From a checkpoint of a small self-supervised image encoder: 32-pixel images, muon at rate 0.036.
Rows from block 4 of a small self-supervised image encoder, named by matrix and row number. Rows with one number belong to one neuron. Each number is 128 + 32 x the weight over its row's rms, rounded and kept within 0 to 255. All counts start at 0. After the name is the row's rms in percent of the matrix's.
After each neuron's rows are labels from the 100 images, of 14976, where the neuron reaches its largest size: "responds to" is what is common among them. Only what is clearly more common there than usual is listed. The data: capsule endoscopy frames (Kvasir-Capsule). In brackets: how many of the 100, against the usual share in percent.
# gate: MLP gate (model.blocks.4.mlp.gate.weight, 1152x384), inputs 77-153
# fc1: MLP up (model.blocks.4.mlp.fc1.weight, 1152x384), inputs 77-153
# fc2: MLP down (model.blocks.4.mlp.fc2.weight, 384x1152, transposed), outputs 77-153

gate.641 165 [148 112 133  81  84 155 165 114 123 117  83 134 102 127 123 155 114 138 118 149 102 116 114 163 139  90 137 142 124 119 117 111  76 152 164 174 142  92 159 118 149 126 164  98 133 194 101  78 135 185  73  84 131 117  81 145 143  94 160 110 147 190  98 143  94 115 174 103 119 178 121  60 139 133 101 116 139]
fc1.641 160 [122 182 127 106 104  90 196 167 145  90 102 120 187  71 138 133  93 151 145 139 142  98  98 100 131 118 148 108 149 161 140 140  95 153 172 116  99 112 127 139  94 134  62 122 116 138 146 164 142 148  98  88 142  75  98 164 168 144 117 114  83 105 148 116 193 135  96 170 121 140 142 119 104 213 130 140 134]
fc2.641 163 [ 75 150 110  92 169 179  75 123 147 153 158 124  99 148  97 111 144 105  62  55 182 153 154 156 109 139  98 107  93 104 144 139 135 127 158 150 144 141 102  88 129 150 189 145 125 126 144 171 170 146 110  97  95  82 102 104 147 147 157 141  99  88  82  89 225 144 117 149 152 105  80  95  92 121 125 108 148]
responds to: finding: foreign body (38 vs 1.6)

gate.728 128 [130  65  90 146 126 138 110 127 138 171 187  83  97 129 169 173 159 115 144 138 212  98 152 166 143 129 139 100 150 123 155 116 100 152 157 180 150 192 173 153 156 169 114 178 150 129 109 116  78 110 124 155 149 142 110 103  86 117 158  99 113 103 133  92 106 135  77 193 122 108 154 177  98 147 107 126 112]
fc1.728 134 [124 101  97 121  93 116 137 127 129 108 149 147 122  85 110 160  91 112 136 159 162 104 173 119 121 145 114  93 100 162 117  82 163  99 164 137 106 162 120 135 117 173  96 120  97 116 147  75 113 175 107 123 135 198 122 212 145  96 153 134 140  62 144 165 131 198  72 107  90 103 120 137 130  96 133 147 118]
fc2.728 127 [ 71 115 113 133 113 135 133  97 205 157 107 167 150 154 113 137 164  94 167 166 122 170 139 100 149 139 116 152 143 117 129 179 145 132 144 120 102 112 167 147 134 137 159 139 206 118 125 106 186 146 158 158 146  88 112 147 178 146 152 106 147 138 148 135 158  99  41 145 139 178  96 106 116 118 103 144 114]
responds to: finding: blood fresh (45 vs 0.9); finding: ileocecal valve (33 vs 8.8)

gate.635 155 [120  95  97 197 144  61 144  92  89 113 104  89 125 123 115 195  94 113 152 113 177 124 188 124 150  53  94  45 116 114 131 155 133 145 104 175  59 139  85  88 177  98 135 164 126 111 173 131 179  32 128 135  59 121 118  69 160 191 148 146 118 122 153 136 156 147 136 161 180 118 107  84 134  99 111  85  93]
fc1.635 148 [109 193 209  93 155 133  77 109 131 165 134 147 107 157 163 141 161 156 153 171  97 128 142 118 150 160 200 136 131 119 100 173 153 111 144 149  95 139  78 112  78 150 119 109 149 171 128 141  81 126 111 131 166 177 141 156 119  34 126  58 110 122 103 144 103 134 140  86 177 119 214 163 120 133 149 146 101]
fc2.635 154 [121 130 106 124 118 119 114 170 116  80 115 136 141 149  97 154 171 205  96  99 101 144  74 186 110  78 136 126 132 163 119 146  33 135 117 121 191 119 136 122  89 135 111 124  70 124 113  86 158 141 125 178 119 153 141 109  80 140 133 114 152  59 128 107 107 152 183  96 105 109  94 134 130 135 170  96 163]
responds to: finding: angiectasia (45 vs 1.8)

gate.336 032 [158 169 203 181 109 192  78 153 125 121  53 148  92 140 119  91 118  80 123 165 171 161 140 119  98 159 154 132  87 107 136  74  80 132  73 107 157 144 145 121  99 163  86 100 158 129  59 141 110 175 150 143 148 122 165 137 124 141 158 116 106 134 150 152 229 154 149 134 180 120 173 124 172  98 145 108 128]
fc1.336 031 [125  94  77  70 156  70 156 118 133 128 219  89 147  95 152 106 139 175 158  78 108  99  87 174 171 130  84 109 157 108 119 201 162  91 186 153 102 127 107 153 144 134 196 148 130 113 173 124 134  75  99  92 122 135  83 139 153 128 110 123 111 149  89 118  16 115 109  97  70 124 107 113  93 178 122 163 144]
fc2.336 035 [ 92 115 127 155 126 124 122  77 182 127 118  99 190 162 164 160 123  86 149 155 139 146 147 156 131 133 125  84 124 108 158  82  98 182 104 114  98 169 201 205 109 109 115 139 119 142  63 141 100 106  54 123 139 136 137 134 140 135 123 118 111 106 120 112 169 161 139 185 111 130 141 131 109  87 167 128 152]
responds to: finding: ulcer (30 vs 1.6)

gate.373 005 [108 100 126 145 112 102 163 154 164 147  89  85  75 103 140 164 135 153 123 122 139  92 159  97  95 173 121 140 211 133 150 151  62 177  77 108 186 113 143 163 131 143  89 131 129 154 110 144 151 186 131 130 138  79 110 161  85 186 117  87 139 129 115 161  83 150 161 169 130 147 136 113 159  97 118 110  79]
fc1.373 006 [117 139 135 157 157  97 156 122 121 129 100  96  83 175  76 176  79 125 158 134  89 116 140 131  78 140 124 138 103 178 122 139  72 102  59 141 118 135 164 157  90 142 127 171 169 125 145 128 130 157 127 106  84 130 145 124 101 169 170 129 111 143  63 160 101 112  87 107 130 160 165 153 145 139 126 155  98]
fc2.373 006 [143 166  93 154 135  76 127 133 129 107 131 121 149 141 152 178 110 132 182 118 112 129  90 135 160 117 156 164 104 103 137 106 124 100  86 126 167 148 152 134 103 106 130 131  73  74 125  93 153  66  86 146 127 142  83 111 156  72 171 125 170  90 123  60 110 143 112 161 133  93 126 166 139 117  98 160 183]
responds to: finding: angiectasia (37 vs 1.8)

gate.634 091 [149 131  80 161 135  52 137  65 154 131 144 151 107 161 138 109 162 138 100 132 140 117 117 155 107 108 136  89 104  63 141 129  95 153 113 124 124 136 135  74  79 153 125 167  81  74 148 146  91 154  97  38  77 192  95 203 136 137 112 150  79 119 193 133 167  82 108  97 120 162 141 145 203  95  97 134 135]
fc1.634 099 [101 140 110 169 168 105 136  61 171 135 148 130 123 165 148  62  99 159  95 182 125 119 135 143 118 123 103  66  74 120 118 127  91 167 145 129 145  87 168 128  97 121  82 145  54 130 166 154  97 138 138  49  97 151  74 163 133 140 110 113  86  91 108 135 148  82 155  89 122 161 153 150 191 141 132 117 102]
fc2.634 101 [161 133 154 158 141 136  99 205  80 131 110 147 174 136  87 192 152 135 117 141 131  91 111 105 119 154 165  98 132 162 102 161 145  98 107 159 132 116  66 162 149 154 103 176 139 170 171 147 118 160 127 171  61 159 177  97 125 100 113  92 136 156 171  93 124 180 133 159 107  81  87 177 172 113  97 149 155]
responds to: finding: reduced mucosal view (26 vs 6.2)

gate.199 034 [110  99 164 110 139 117 106 152 121 149 122 188  93 196 149 101 178 127 123 141 135 152 121 119 129 164  79  76  98 135 132 122 135  90 103 146 139 151  97 117 150 132 103  83 107 133 115 140 134 116 159 174 110 127 186 136 145 109  78 143 140 130 124 188 109 148 170  82 134 100  87 134 153 104 140 169 106]
fc1.199 037 [117 148 107 145  96 122 127 109 118 107 159 107 157  84  73 152 113 128 133 134 166 105 138 154 143 145 156 181 106 135 105  96 144 164 131 106 105  41 136 135 164 139 198 147 124 124 158 127 144 127  73  97 137 114  83  98 116 138 161 138  99  98 197  77 141 125  65 152 181 131 119 146 138 165 112  75  92]
fc2.199 042 [163 107 106 143 214  83  92 130 140 162  90 151 161 130 169 116 111 152 107 124 147 188 107 128 184 122 106 133 105 139 196 115 104 123 136 138 162 101  23 120 112 143  67 120 191 162  79 123 105  71 181 171 115 157 190 152 136 205 163 134 138 111 133 139 170 157 161 115 117 119 102  52 130 122 106 116 152]
responds to: finding: foreign body (38 vs 1.6)

gate.108 100 [171 164 138  92 165 177 139 135 126 128  88 104 151 176 148 162 137 121 143  67 174 143 105 111 108 108 155 105  83 168 134 132  89 121 134 144 127  65  93 134  94 152 119 119 139 150 162  78 145 115  57  99 162  96 126 152 108 160  91 125 104  59 118 171 185 153  75 101 107 109 117 176 159 145 190 123 162]
fc1.108 096 [120 107 125 117  71 121 102 160 113 135 110 167 109 108 159 117 152  67 142 156 122 139 132 159 156  94 109 108 130  90  76 155 177  79  83 108 159 180 146 152 114 109 127 116 107 116 110 142 119 110 130  98 109 127 106  96  89 156 131 109  81 183 113 112  37 171 184 136  86 141 151  69 139 152 113 172 120]
fc2.108 099 [128 110 171  93 159  95 119  89 175 159 158  97 143 181 122 120 138 195 112 115 130 112 177 154 128 104 158 224 150 111 110  90  76 110 159 141 100  87 112  94 152  76 123 148 151  68 146  98 109 131 158 134  36  89 191 163 160 107 118 166 165  50 125 111 152 157 128 112 174 157  90 192 105  88 109 133 187]
responds to: finding: ulcer (25 vs 1.6)

gate.51 042 [181 167 136 144 192 146 155  72 121 128 143  99  79 155 127 159 111  95 111 157 158 139 145  99 129  98 126 108  73  97 145  89  68 198 105 161 184 164 155 148 155 144 111 114  97 139 146 134 147  64 107 123  91  86 155 175 145 132  98 122 182 168 176 149 113 130 118 145  90 134  73 118 148 105 131 121 115]
fc1.51 050 [130 114 147 130  87  90  53  83  84  99 176  82 118 117  58 148 113  98 156 159 116  55 149 162 103 157 125 112  95 131 134 148  50  91 123 121 120 143 153 130 139 108  73 115 120 139 184 103 124  86 128 162 171 123 107 139 128 121 185 103 159 147 152 134 157 161  97 133 128 142 156 121 141 161 171 148 115]
fc2.51 048 [130  88 125 188 132 135 136 150 124 162 110 138 126 143 177 117 156 183 157 162 100 109 105 125 176 168  61 131 122  84 126  65 185 124  45 115  92 112 118 142 135 166 160  34 152 104  89 122 173 130 127 172 129 122 170 121 132 130  96 124  45 122 113 137 128  78 117 111 176 146 111  84 126 169 167 151 107]
responds to: finding: ileocecal valve (77 vs 8.8)

gate.631 011 [121 123  98 137 148 175  78  35 154 166 101 180  93 140  97 177 123  98 151 105 176 116 118 177 157 106 167 114 130 130 103 155 151  90 181 158 176 146 145  97 142 136  64 157 137 155 125 130 132 110 145 141 131 121 136 146 153  93 175  63 101 111  75 105 104 138  94 187 119 181  75 117 130  99 145  74  85]
fc1.631 012 [119 135  78 100  95 182 143  74 126 117  81 116  90 138 137 175 154 146 119 128 188 111 168 159 175  98 192 114  71  82 131 172 127 162 143 155 155  94 146 104 140  83  59 150 156 153 121 142 120 155 157 103  95 173 140 138 147 133 128 118 161 139 136  95 122 115 177 182 135 100 157 112 139 107  77 118  64]
fc2.631 013 [124 143 157 153 164  73 181 126  50 159 151 174 161 114 136 134 122 116 122 115 107 112 172 180 100  87 159 141 192 139 139  69  80 161 111 158 126 226 141 165 148 119 120 129 170  59 122 144 153  49 159 173 125 121 123 102 110 135 167  95  97  78 127  72 116 149 186 131 141 132 128 130 150 157 192 155 203]
responds to: finding: blood fresh (30 vs 0.9)

gate.26 018 [102  54 133 169 142 184  38 119 132 137  87  92  74  99 122 108  81 140 127 133 160 185 168 112 133 143 106 153 119 103 141 112  96 162  76 115 129 126 132  71 167 131  94  77 208 183  99 141 143 112 158 137 120 145 168 146 155 157 140 130 149  62 102 110  80 103 123 122 141 140 146 156 132 130 161 161  81]
fc1.26 016 [103 191 130 121 119  51 226 118 158 120 158 165 202 126 168 156 162 148 118 109 104  82 110 119  88 109 125  94  93 112 109 138 154 113 174 133  94 129  97 186  85 142 182 152  86  93 156 125 128 142  99 107 142  94 110 119  94  72 135 103  75 202 135 173 171 157 139 116 102 120 130  79 127  98 115 111 138]
fc2.26 019 [136 125 120 154  78 145  36 121 166 104 104 105 150 116 119 107 107 165  93  93 101 148 140 106 141 149 163 161 120 119 131 141  74 125  83 169 134 129 229  97 127  67  90 125 186 149 110 106  87 125 113 144  60  91 135 116 178 117 143 147 114 119 142 106  93 126 129 128 136 169 131 108 146 122 146 151 156]
responds to: finding: angiectasia (26 vs 1.8)

gate.673 039 [121  87 110 134 128 140 109  74 177 129 158 115 120 140 113 133 202 109 106 133 164 176 132  75  94 146 103  97 122  97 133 101 143 132 122 118 131 112 132 141 115 127 141 142 134 148 198 158 100 141 153 127  89 132 176 151 107  96  81 150 189 160 102  93  97  98 138  74 164 154 158 117 155 121  57  91 107]
fc1.673 039 [ 90 199  86 164 158 180 115 130 124 151 196 102 165  92 207 119 137 127 125 115 121 100 149 112 146  92  88 115 124 122 146 133 112  42 142 141 126 127 201 131 145  41  73 142 128 118 144  97 154  98 181  93 119 171 105 120  77 142  88  99  89  91 141 162  37 120 138 139 145  80 101 158 151 146 116 138  86]
fc2.673 044 [111  93 163 134 121 139 110 122 134  97  99 136 189 166  67 190 122 148 171 133  64  88 150 150 142 109 145 200 135 112 164  87 118 144  56 159 146 125 115 154 179 136 136  66 123 139 107 148 146 126 159 134 163 138 169 130 158 211 183 122 157 129 105 161 147  68 108 110 129 136 132 118 129 157 126 138 188]
responds to: finding: ulcer (25 vs 1.6)

gate.309 166 [ 96 133 125 141 146 141 186 154 134 109  78 139 119 108 171 136 164 147 122 128 177 166 132 142 171 111 197 109 142 134 148 136 117 104 167  64 127 141 146 157 192 102  59 115  86 110 123 131  87 124 163 141 155  84  53 161 133 133  85 114 173 152 126 168 127 131  91 130 102 110 116  97 183 132 144 139 178]
fc1.309 155 [137  97 130 203  61 109 145 125 108 101 138  92 142 115  61  98 115 139 150 125 114 139 109 127 137 153 114 181 145 114 153 114 121 167 105 181 135  82 132 122 155 147 155 149 152 171 188  79 128 102 131 111 111 169 208  83 121 160 174 126 124 123 202 100 126 129 133 117 191 149 125  93 129 138  98 129 107]
fc2.309 156 [ 48 172  43 137 127 166 116  32 157 177 158 167 139 158 140  64  98 129 133 209 117 143  82 139 138  94 125 130 142 121 181 130  94 130 125 118 121 200 122 119 107 153 135 181 122 112  67  88 129 146 162 106  97  95 116 121  97 113 103 103 120 139 110 109 144 168 160 120 178 114  97 160  81 117 171 111 115]
responds to: finding: ulcer (50 vs 1.6)

gate.5 052 [143 142 105 134 126 144 107 143  88 133 147 168  49 126 142  77 121 134  45 117 186 127  89 128 161 132 130 113 139 138 151  92 162 134  88 109  92 152 129  85 116 125 156  57 187 122 106 109 119 133  53 113  85  78 166 120 151 136 116 146  80 173 149 104 131 160 143  96 113 166 148 130 125 155 166 108 147]
fc1.5 055 [121 168  98 140  90 140 115 163  99 149 155 135  67 133 181  89  87 139  46 125 215 147 114 135 134 115 134 139 157 138 179  68 154 205  66 103  79 128 135  88 105 138 162  92 147 146 126 101 110 142  81 124  84  65 167 173 174 149  76 103 107 156 156  91 135 166 135 107 128 125 114  97 127 139 132 143 165]
fc2.5 064 [127 114 119 131 123 124 146 115 107 183 187 134 136  88  96 117 135  97 131 149 149  86 201 116 166 115 141  98 185 173  74  55  66 144 148  92 141 144 143 131 169 137 100 186  89 137 135 152 174 171  82  75  97 124 158 173 125  98 145 171  80  95 110 134 133 154 168 178 121 100 124  99  90 154 160 128 101]
responds to: finding: ulcer (33 vs 1.6)

gate.260 007 [134 136  92 143 120  86  90 142  80 123 143 130 167 196 139 155 127  94 116 137 134 107 171 135 184 104 167 119  99  88 119 106 100 109 145 163 140 122 170 159 155 104  99 104 177 128 165 104 149 132 100 124  94 168 101 186 114 167 175 177 103  94 157 157 189 154 171 134 107 139  83 161 171 182 118 147  69]
fc1.260 007 [167 142 134 128 126 120  57 128  63 117 109 106 167 206 182 139 100 141 124 158 126 146 152 105 164 109 134  99  85 124 113  94 120 108 152 146 188 106 159 123 173 101 107 105 153 142 169  98 148 175 127 135  89 171 113 172 150 156 165 157 102  92 127 117 128  69 156 136 131 118 120 109 132 192 159 132 109]
fc2.260 009 [131 165 134 138  70  92  63 126 160  89  86 175 171 100 177 117 110  99 153 104 106 178 110 133 123 130 100 109 174  81 119  99 129 144 123  86 138 163 165 173 119 139 153  95 154 101 131 118 101 143 111 133  68 166  86 135 149 154 153 173 121 100 117 109 150 136 124 143 176 106  91 131 151 182 106 173 111]
responds to: finding: lymphangiectasia (50 vs 1.3)

gate.127 023 [168 150 153 169 146 116 143 132 129  96  94  67  89 129 104 167 152  92 168 102 107 188 162 134 113  78 170 213 105 197 135  79 163 126 124 145 116  80 104 134 102 113 117 155 106 132 171  86  89 120 161  39  90 159 140 186  83 124  52 140  68 109 100  99 131 128 119 116  96 144 134  86 157 127 125 151 119]
fc1.127 025 [ 99  95 123 117  99 161 112 178 148 139 187 159 194 119 158  93 115 132  79 122 166 135  74 129 157 170  89 109  86  73 154 179 122 114 142  86 144 182 128 104 153 131 131 124 132 129  89 189 146 160 128 205 191  77 117  62 111 119 202  91 183 137 139 159 123 147  75 141 169 110 107 127 109 133 177 148 134]
fc2.127 029 [180 125 120 159 205 110 139  67 124 126  90  80 137 134 106 170 134  90 138  84  84 153 137 130 115 144 174 167  81 108 139  81 120 136 130 110 135 114 142 134 113 129  92 102 124 130 147  56  72 174  74 107 110 111 115 115 144 135 113 142  93 114  79  79 163 108 121  85 142 130 159 138  69 159  44  88 136]
responds to: finding: ulcer (34 vs 1.6)

gate.643 020 [146 127 168 125 166 175 152  95 148 121 135 130 126 138 121 144 168 113 138 140 180  89 127 158 125 102 143  86 113 132 117 113 113 183  82 172 197 117  80  72 114 123  87 120 102  95 127 178  98 139 134 155 130  97 170 224  67 123 123  88 138 120  89  85 135 112 132 141 114 157 144 133 203  92 159  96 141]
fc1.643 022 [120 123  90 176 173 135 182  63 135 113 130 143 152 185 135 112 133 141 144 131 187 114 156 173 117  94 121 129 111 134 128 116 109 161  89 135 153 123 124  88 140  89 100 105 142 109 100 137 172 127 157 132 138 108 123 158 153 129 132  99 106 162 112 141 122 152 186 150 141 163 140 126 137 119 109 107 117]
fc2.643 023 [140 125 138 157 181 170 117 150  86 140 113 141 140 123 163 145 132  93 110  44 130 104 127 159 127 132 108 109 106 137 115 141  97 128  79 129 121 158 110 118 126 129 117 149 132 104 120 103 131  95 129 217  82 169 158  94 174 142 131  72 112 134 108 108 102 155 146 132 163 135 146 119 146 124 184  83 156]
responds to: finding: ileocecal valve (66 vs 8.8); finding: blood fresh (26 vs 0.9)

gate.592 151 [ 99 118  41 101 122 138 126 146 170 155 228 151  92 129  40 166 150 130 153  92 123 144  81 149  99 104  91  97 101 135 114 133  74 171 143 111 101 116 125 163 173 148 152  67 127 214 150  97 120 106 104 108 154 115 154  53 173  57 148 125 111 123 124  69 154 156 118 113 135 175 163  77 116  46 105 108 134]
fc1.592 150 [ 97  82 116  81  98 153 125 152 136 152 174 127  92 113 105 184 122 151  94 118 108 155 134 122 132 119 134 147 165 129 131 125 111 153 129 102 186 189 146  37 111 135 110 155  98 154 153 164 112  98 135 121 122 185 147 104  80  80 141 126 165 126 107  54 121 125 192 123 132 155 151  91 108 156 157 165 144]
fc2.592 145 [ 55 135  77 104  85 157  98 151 133 136 198 120  72 124 152 158 143 145 113 136 120 101  87 169 161  94 176 107 112 165 193 127 141 144 145 147 103 105 125 181 134 126 202 133 188 157 161 181 149 108 136 179 120 161 136 137 154 149 144 172 170  74 129 144  91 150 124 154 100 193 175 144 126 115 137  63  87]
responds to: finding: angiectasia (31 vs 1.8)

gate.307 086 [139 104 184 110 191 124 140  88 128  95 122 141 139  91 185 115 101 168  90  63 231 120  81 132 145  95  86 120 161 206 141 179 113 169 129 129 116 138  76 176 160  81 163 165 178  99 141 121 144  81 210 107 143  69 115 164 149 106 119 110 140 125 134  99 145 197 138 100 161  87 156  97 167  61 132  79 169]
fc1.307 089 [128 122 127 148 179 144 127  97 104  56 160 158 155 127 187 163 100 153 154 100 195 164 156 155 121  82  94  80 203 229 126 174 110 126 185  97 130 123  92 189 170  43 160 143 111 106 115  80 127 104 157  88 129  93 146 139 117 122 104 161 113  92 141 122 160 185  94 107 156  98 159  98 118  97 131 104 180]
fc2.307 091 [102  75 167 119 130  84 132 159 201 157 105  81 155 116 138 138 130 108 122  91 106 170  70  77 148 141 158 138 109 152 130 138  74 201 125 117 131  98 141 129 138 192  55 152 149  99 130 123 189 154 143 148 151 149 134  55 174 162  85  68 118 151 149 153 154 198 159 149  73 109 122 108 144 119 148  36 136]
responds to: finding: ileocecal valve (66 vs 8.8)

gate.487 051 [132 114 127 102 121 125 130 153  91  42 153 122  88 141 137 128  94 107 131 174 151 110 154 121 122 125 104 125 132 170 178 232  86 109 173 130 111 116  85  82 145 169 118 127 178 125 152 147 163 122 155 111 153  87 151 106 157 107 125 135 125 105 140 162 130 113 123 140 136 153  84  76 107 145 161 125 150]
fc1.487 053 [143 131 130 127 133 180 191 121 148  99 131 131 145 162 116 159  99 136 116 186 132 135 189 159 118 132 107 135 129 101 123 131 117  91 142 130  56 124 140 140 210 118 130 114 172 127 137 119 105 180 138 144 151 136  99 116  88  51 200 106 112  77 116 197 156 140 114 114 133 171  95 120 113 128 145 110  99]
fc2.487 055 [141 158 109 184  91 127  64 153 113 103 229 111 117 103 136 113 168 231 151 125 109 109 127 117  68 118 110 120  97 158  89 141 140 133 114 133 137 130 135  76  71  70 136  79 139 107 116 103 167 139 141  65 114 132  86 137 190  55  93 190 102 116 163  77 114 164 125 170 113  80 114 109 123 114 100 140 109]
responds to: finding: reduced mucosal view (72 vs 6.2)

gate.471 035 [146 138 117 126  73 143 166 118 135  70 149 148 131 147  78 133 140 105 118 105 125 204 141 183 103 128 121 161 114 100 147 150  90  74 178 130 130  45 126 118 155 132 122  95 136  92  95 170 120  95 108  79 165 107 195 136 101  94 111  77 149 118 173 179  98 113 142  95 150  89  88 138 122 166 122 149 146]
fc1.471 031 [136 140 151 167 113 168 177 114  98  74 149 140 167 164  82 126 122 130 134  66 137 201 123 150 146 122 124 144 106 140 128 159  79  81 172 116 130  58 147 111 173  82 125 102 139  89  84 158 130 115 149  65 192 132 219 117  99  42 103  52 156 130 148 177 127 121 119  98 173  89 118 130 134 196 156 141 140]
fc2.471 038 [ 98 137 138 137  68 116  81 119  83  74 235 173 119 118 111 129  85 191 152 108 123 122  99  75  58 139 145 122  93 126 119 148 106 123 113 155 167 101 153 100 121 108 180  82 137 145 122  92 139 126 157 164  78 103 154 144 159  57 175 177 100 115 137  86 134 193 124 177  97 102 130 100 112 149 181 130  65]
responds to: finding: reduced mucosal view (69 vs 6.2); finding: ileocecal valve (31 vs 8.8)

gate.549 104 [136  84 115 136 183 139 100 142  83 146 174 139 141  88 103 152 193 119 182 115 169 121  99 134 131  63  94 134 141  72 125 130 116 162  96 180 160 110 104 110 172 106 158  62 119 161 175 113  98 106 123 114 122 118 132  84 105 173 131 104 121 161 149 127 128  98  57 164 123 164 145 141 119 144 116 156 142]
fc1.549 095 [122  95  97 140 141 138 122 128  74 126 129 162 102 119 120 115  91 135 142 118 161 127 118 177 134 151 108 135 106 100 156 182 123 119 120 102 156 117 149  90 108  97 107 121  90 128 132 131 150 106 115 146 119  77 158 121  61 167 123  97 101 143 127 138 106 127 105 165 123  86 120 146 198 180 106 110 152]
fc2.549 092 [112  87  71 106 145 141 162 140  75 109 118 111 145 106  94  72 138 129  99 148 116 169 110 149 170 167 148 142 122  85 126 133  73 105 103 132  77  95 107  98 123 153 141 119 137  91 140 155  58 160 117  72 149 156 123  92 174 100 191  92 108 111 170 182 124 147  92  96 171 169 110 160 121 143 135 168 163]
responds to: finding: blood fresh (74 vs 0.9)

gate.536 028 [159 128 111 135 148 113  43 129  37 118 132 153 141 164 124 139 143 169  96 145 109 112 184 104 172 127 169  95 128 115 121 103 142  62 182 135 132 157 120 175 139  94 132 159 162 101 134  74 129 104 114 129  89 149 112 135 162 130 180 131  88  75 131 160 151 144 108 129 142 113 141 164 144 199 150 121 128]
fc1.536 028 [185 121 115 114 162 114  45 125  59 111  95 125 167 155 141 140 145 191 116 150  83 150 168 103 164 131 164  95  92 112 118 122 143  45 197 132 145 144 166 155 133 102 156 158 152  83 156  83 148 115 140 104  85 165 103 134 130 127 180 115  99  71 121 152 132 138 111 140 156 119 113 140 160 194 166 121 106]
fc2.536 030 [151 188 147 127  58 110 117 167 164 159 105 190 106 110 181 146  69  93 120 137 143 148 126 144 122 134  77  60 154  83  54 116 113 155 105  72 180 188 144 175 113 127 153 155 119 116 144 130 123 157  62 162  98 176 154 128 166 155 167 192 109 136 175 135 163 128  88  84 179 107 125 123 125 188 156 155 153]
responds to: finding: lymphangiectasia (38 vs 1.3)

gate.86 138 [ 79 139 102 168 166 186 119 110 137 157 139  82 139 118 158 111 187 146 156 102  99 149 131 122 112 154 154 128 210 124 145 123 128 119 105 148 146 159 128 122 119 114 107 138 130 138 151 136 117 136 162 123 145 118 129 158 121 127 108 164 114 132 108 155 144 126 142 161 121 127 151 152 170 112  33 142  83]
fc1.86 143 [159  88  86 221 101 104 169 117 196 159 109 109  73 129 102 187 178 154 143  64 106 131 138  81 113 163 127 141 142 116 106 157  77 179 148 120 174 152 144 102  61 115 143 123 111 181 117  68 144 146 179 156 178 161 128 183  99 100 101 132 133 100 141 133 105  99 173 137  87 110 158 135 143 106 111  85  83]
fc2.86 138 [ 82 147  95 160 152  78 124 107 106 139 110 143 121  90 160 108 116 140 124 196 158 114 143 142  95 117 126 139 137 133  66 154 113 115  88 160 149 159  90  80 200 110 136 126  90 133 173 135 101 151 145  77 158 103 139 122  90 130 125 140 160 155 141  61 131 128 113 168 100 171 143 100 176 103  54  99 110]
responds to: finding: angiectasia (25 vs 1.8)

gate.464 147 [159 136 114 140  86  78  92 152 105 148 124 175 171  95 117 128 160  99 158 150  85 124 189 123 167 107 120 142 177 116 104 111 135 153 152 102 118  91 174 121 140 175 159 198 122 145 162 104 126 100 164 105 156  96 110  59 148 114 138 122 116  85 100 134  68 144  83 148 147 102  62  81  87  72 154 143 119]
fc1.464 157 [ 67 160 137 139 194 154 109 176 114 137 154 101 109  68 157 160 104 132 139 192 121  86 175 148 147 102 117 163 104 140 131  64 215  64  80 115 115 149 162 114 126 111 170 131  93 156  95 117 183 154  91 136 115 167 185 144 133 130 163 122  78 165 145 109 140 105 115 160 115 179 133 125 119 156 136 110 121]
fc2.464 154 [141 151 139  63  39  91 159 119 132 151  87 105 104 150 154  88 127 221 113  44  99 129  98 118 154 131 142 155 111  95 120  77 105  82 133 175 150 154 149 135 151 122 168 132 145 123 118 138  93 165 192 158 176 117 132 133 117 176 137 162 123 135 176 112 115 144 116  77 121 182 103  90 186  99  92 179 125]
responds to: finding: ileocecal valve (32 vs 8.8)

gate.481 074 [148 101 140 116 161 141 102 127 157 220 106  91 108 119 137 105  98  84 108  98 147 184 122 111  86 189  99 111 146 126 133 109  85 174 147 129 180  57 142 130 137 123 142 113 105 136 154 128 131  94 124 180 177  79 140 114 101  99 176 103  79 182 169 180  85  90  89 158 146 106  71 111 129 114  98 155  93]
fc1.481 080 [132 136  79 158 106 123 139 105 129 127 105 146 121 102 170  96 103 129 125 163 168  69 153 134 124 128 152 111 107 177 147 193  83 156 115  86  81 130 103 135 140 115 136 172  99  98 138 126 137 144 120 114  93 228 152 121 146 103 116 136  92  93  85 111 147 105 155  72 109 159 205 132 148  97 139 133 134]
fc2.481 081 [149 172 152 113 138 139 144 128 114  66 121 141 188 164  84 163 169 182 147  88  83 113 152  81 170 157 195 123 167 131 122  73 130  96 123 162  97 137  79  65 167 157 100  91 125 140  90 125 127  88 124 152 139 135 138 212 165 152 130 131  75 108 144 120  67 128  89 122 138 139 158 211 164 182 132 101 118]
responds to: finding: blood fresh (33 vs 0.9)

gate.609 055 [130 169 108 126 140 122  94 137 108 158 136 141 158 157 213 182 145 102 149 179 137 120 114 115 129  89 171 141  93 108 131  80  94 112  92 204 140 136 132 159 139 124 126 107 112 148 173 166 115 125 159 163 117 168  87 122 151 136 181 127 112  92 118 108 175 173  90  86 124 142 116 148  91 194 169 159  78]
fc1.609 051 [137 119 143 132 113 148 152 106 138 133 159 127 112  87  46  62 112 144 107  92 118 100 170 102 103 151  96 117 166 162  86 172 165 176 129  27 121 129 131 136 132  92 105 132 118 108  84 111 160 102 110 132 161 106 199 107 121 111  59 148 153 151 134 123 130 102 128 164 109 117 134 143 169  79 112 111 165]
fc2.609 059 [116 101 107 136 159 140 209 199 109 151 114 108 159 103 145 141  75 118 112 123 143  95 109 156 133 167 128 153 103 190 142 123 150 105  93 109 171 107 117  53 198 106 133 130 133  97 114 116 159 141 139  87 169  75 109 125  89 106  85  71 144  56  90  88 101 144 142  90 119  69 192 104 128 117 149 132  68]
responds to: finding: lymphangiectasia (37 vs 1.3)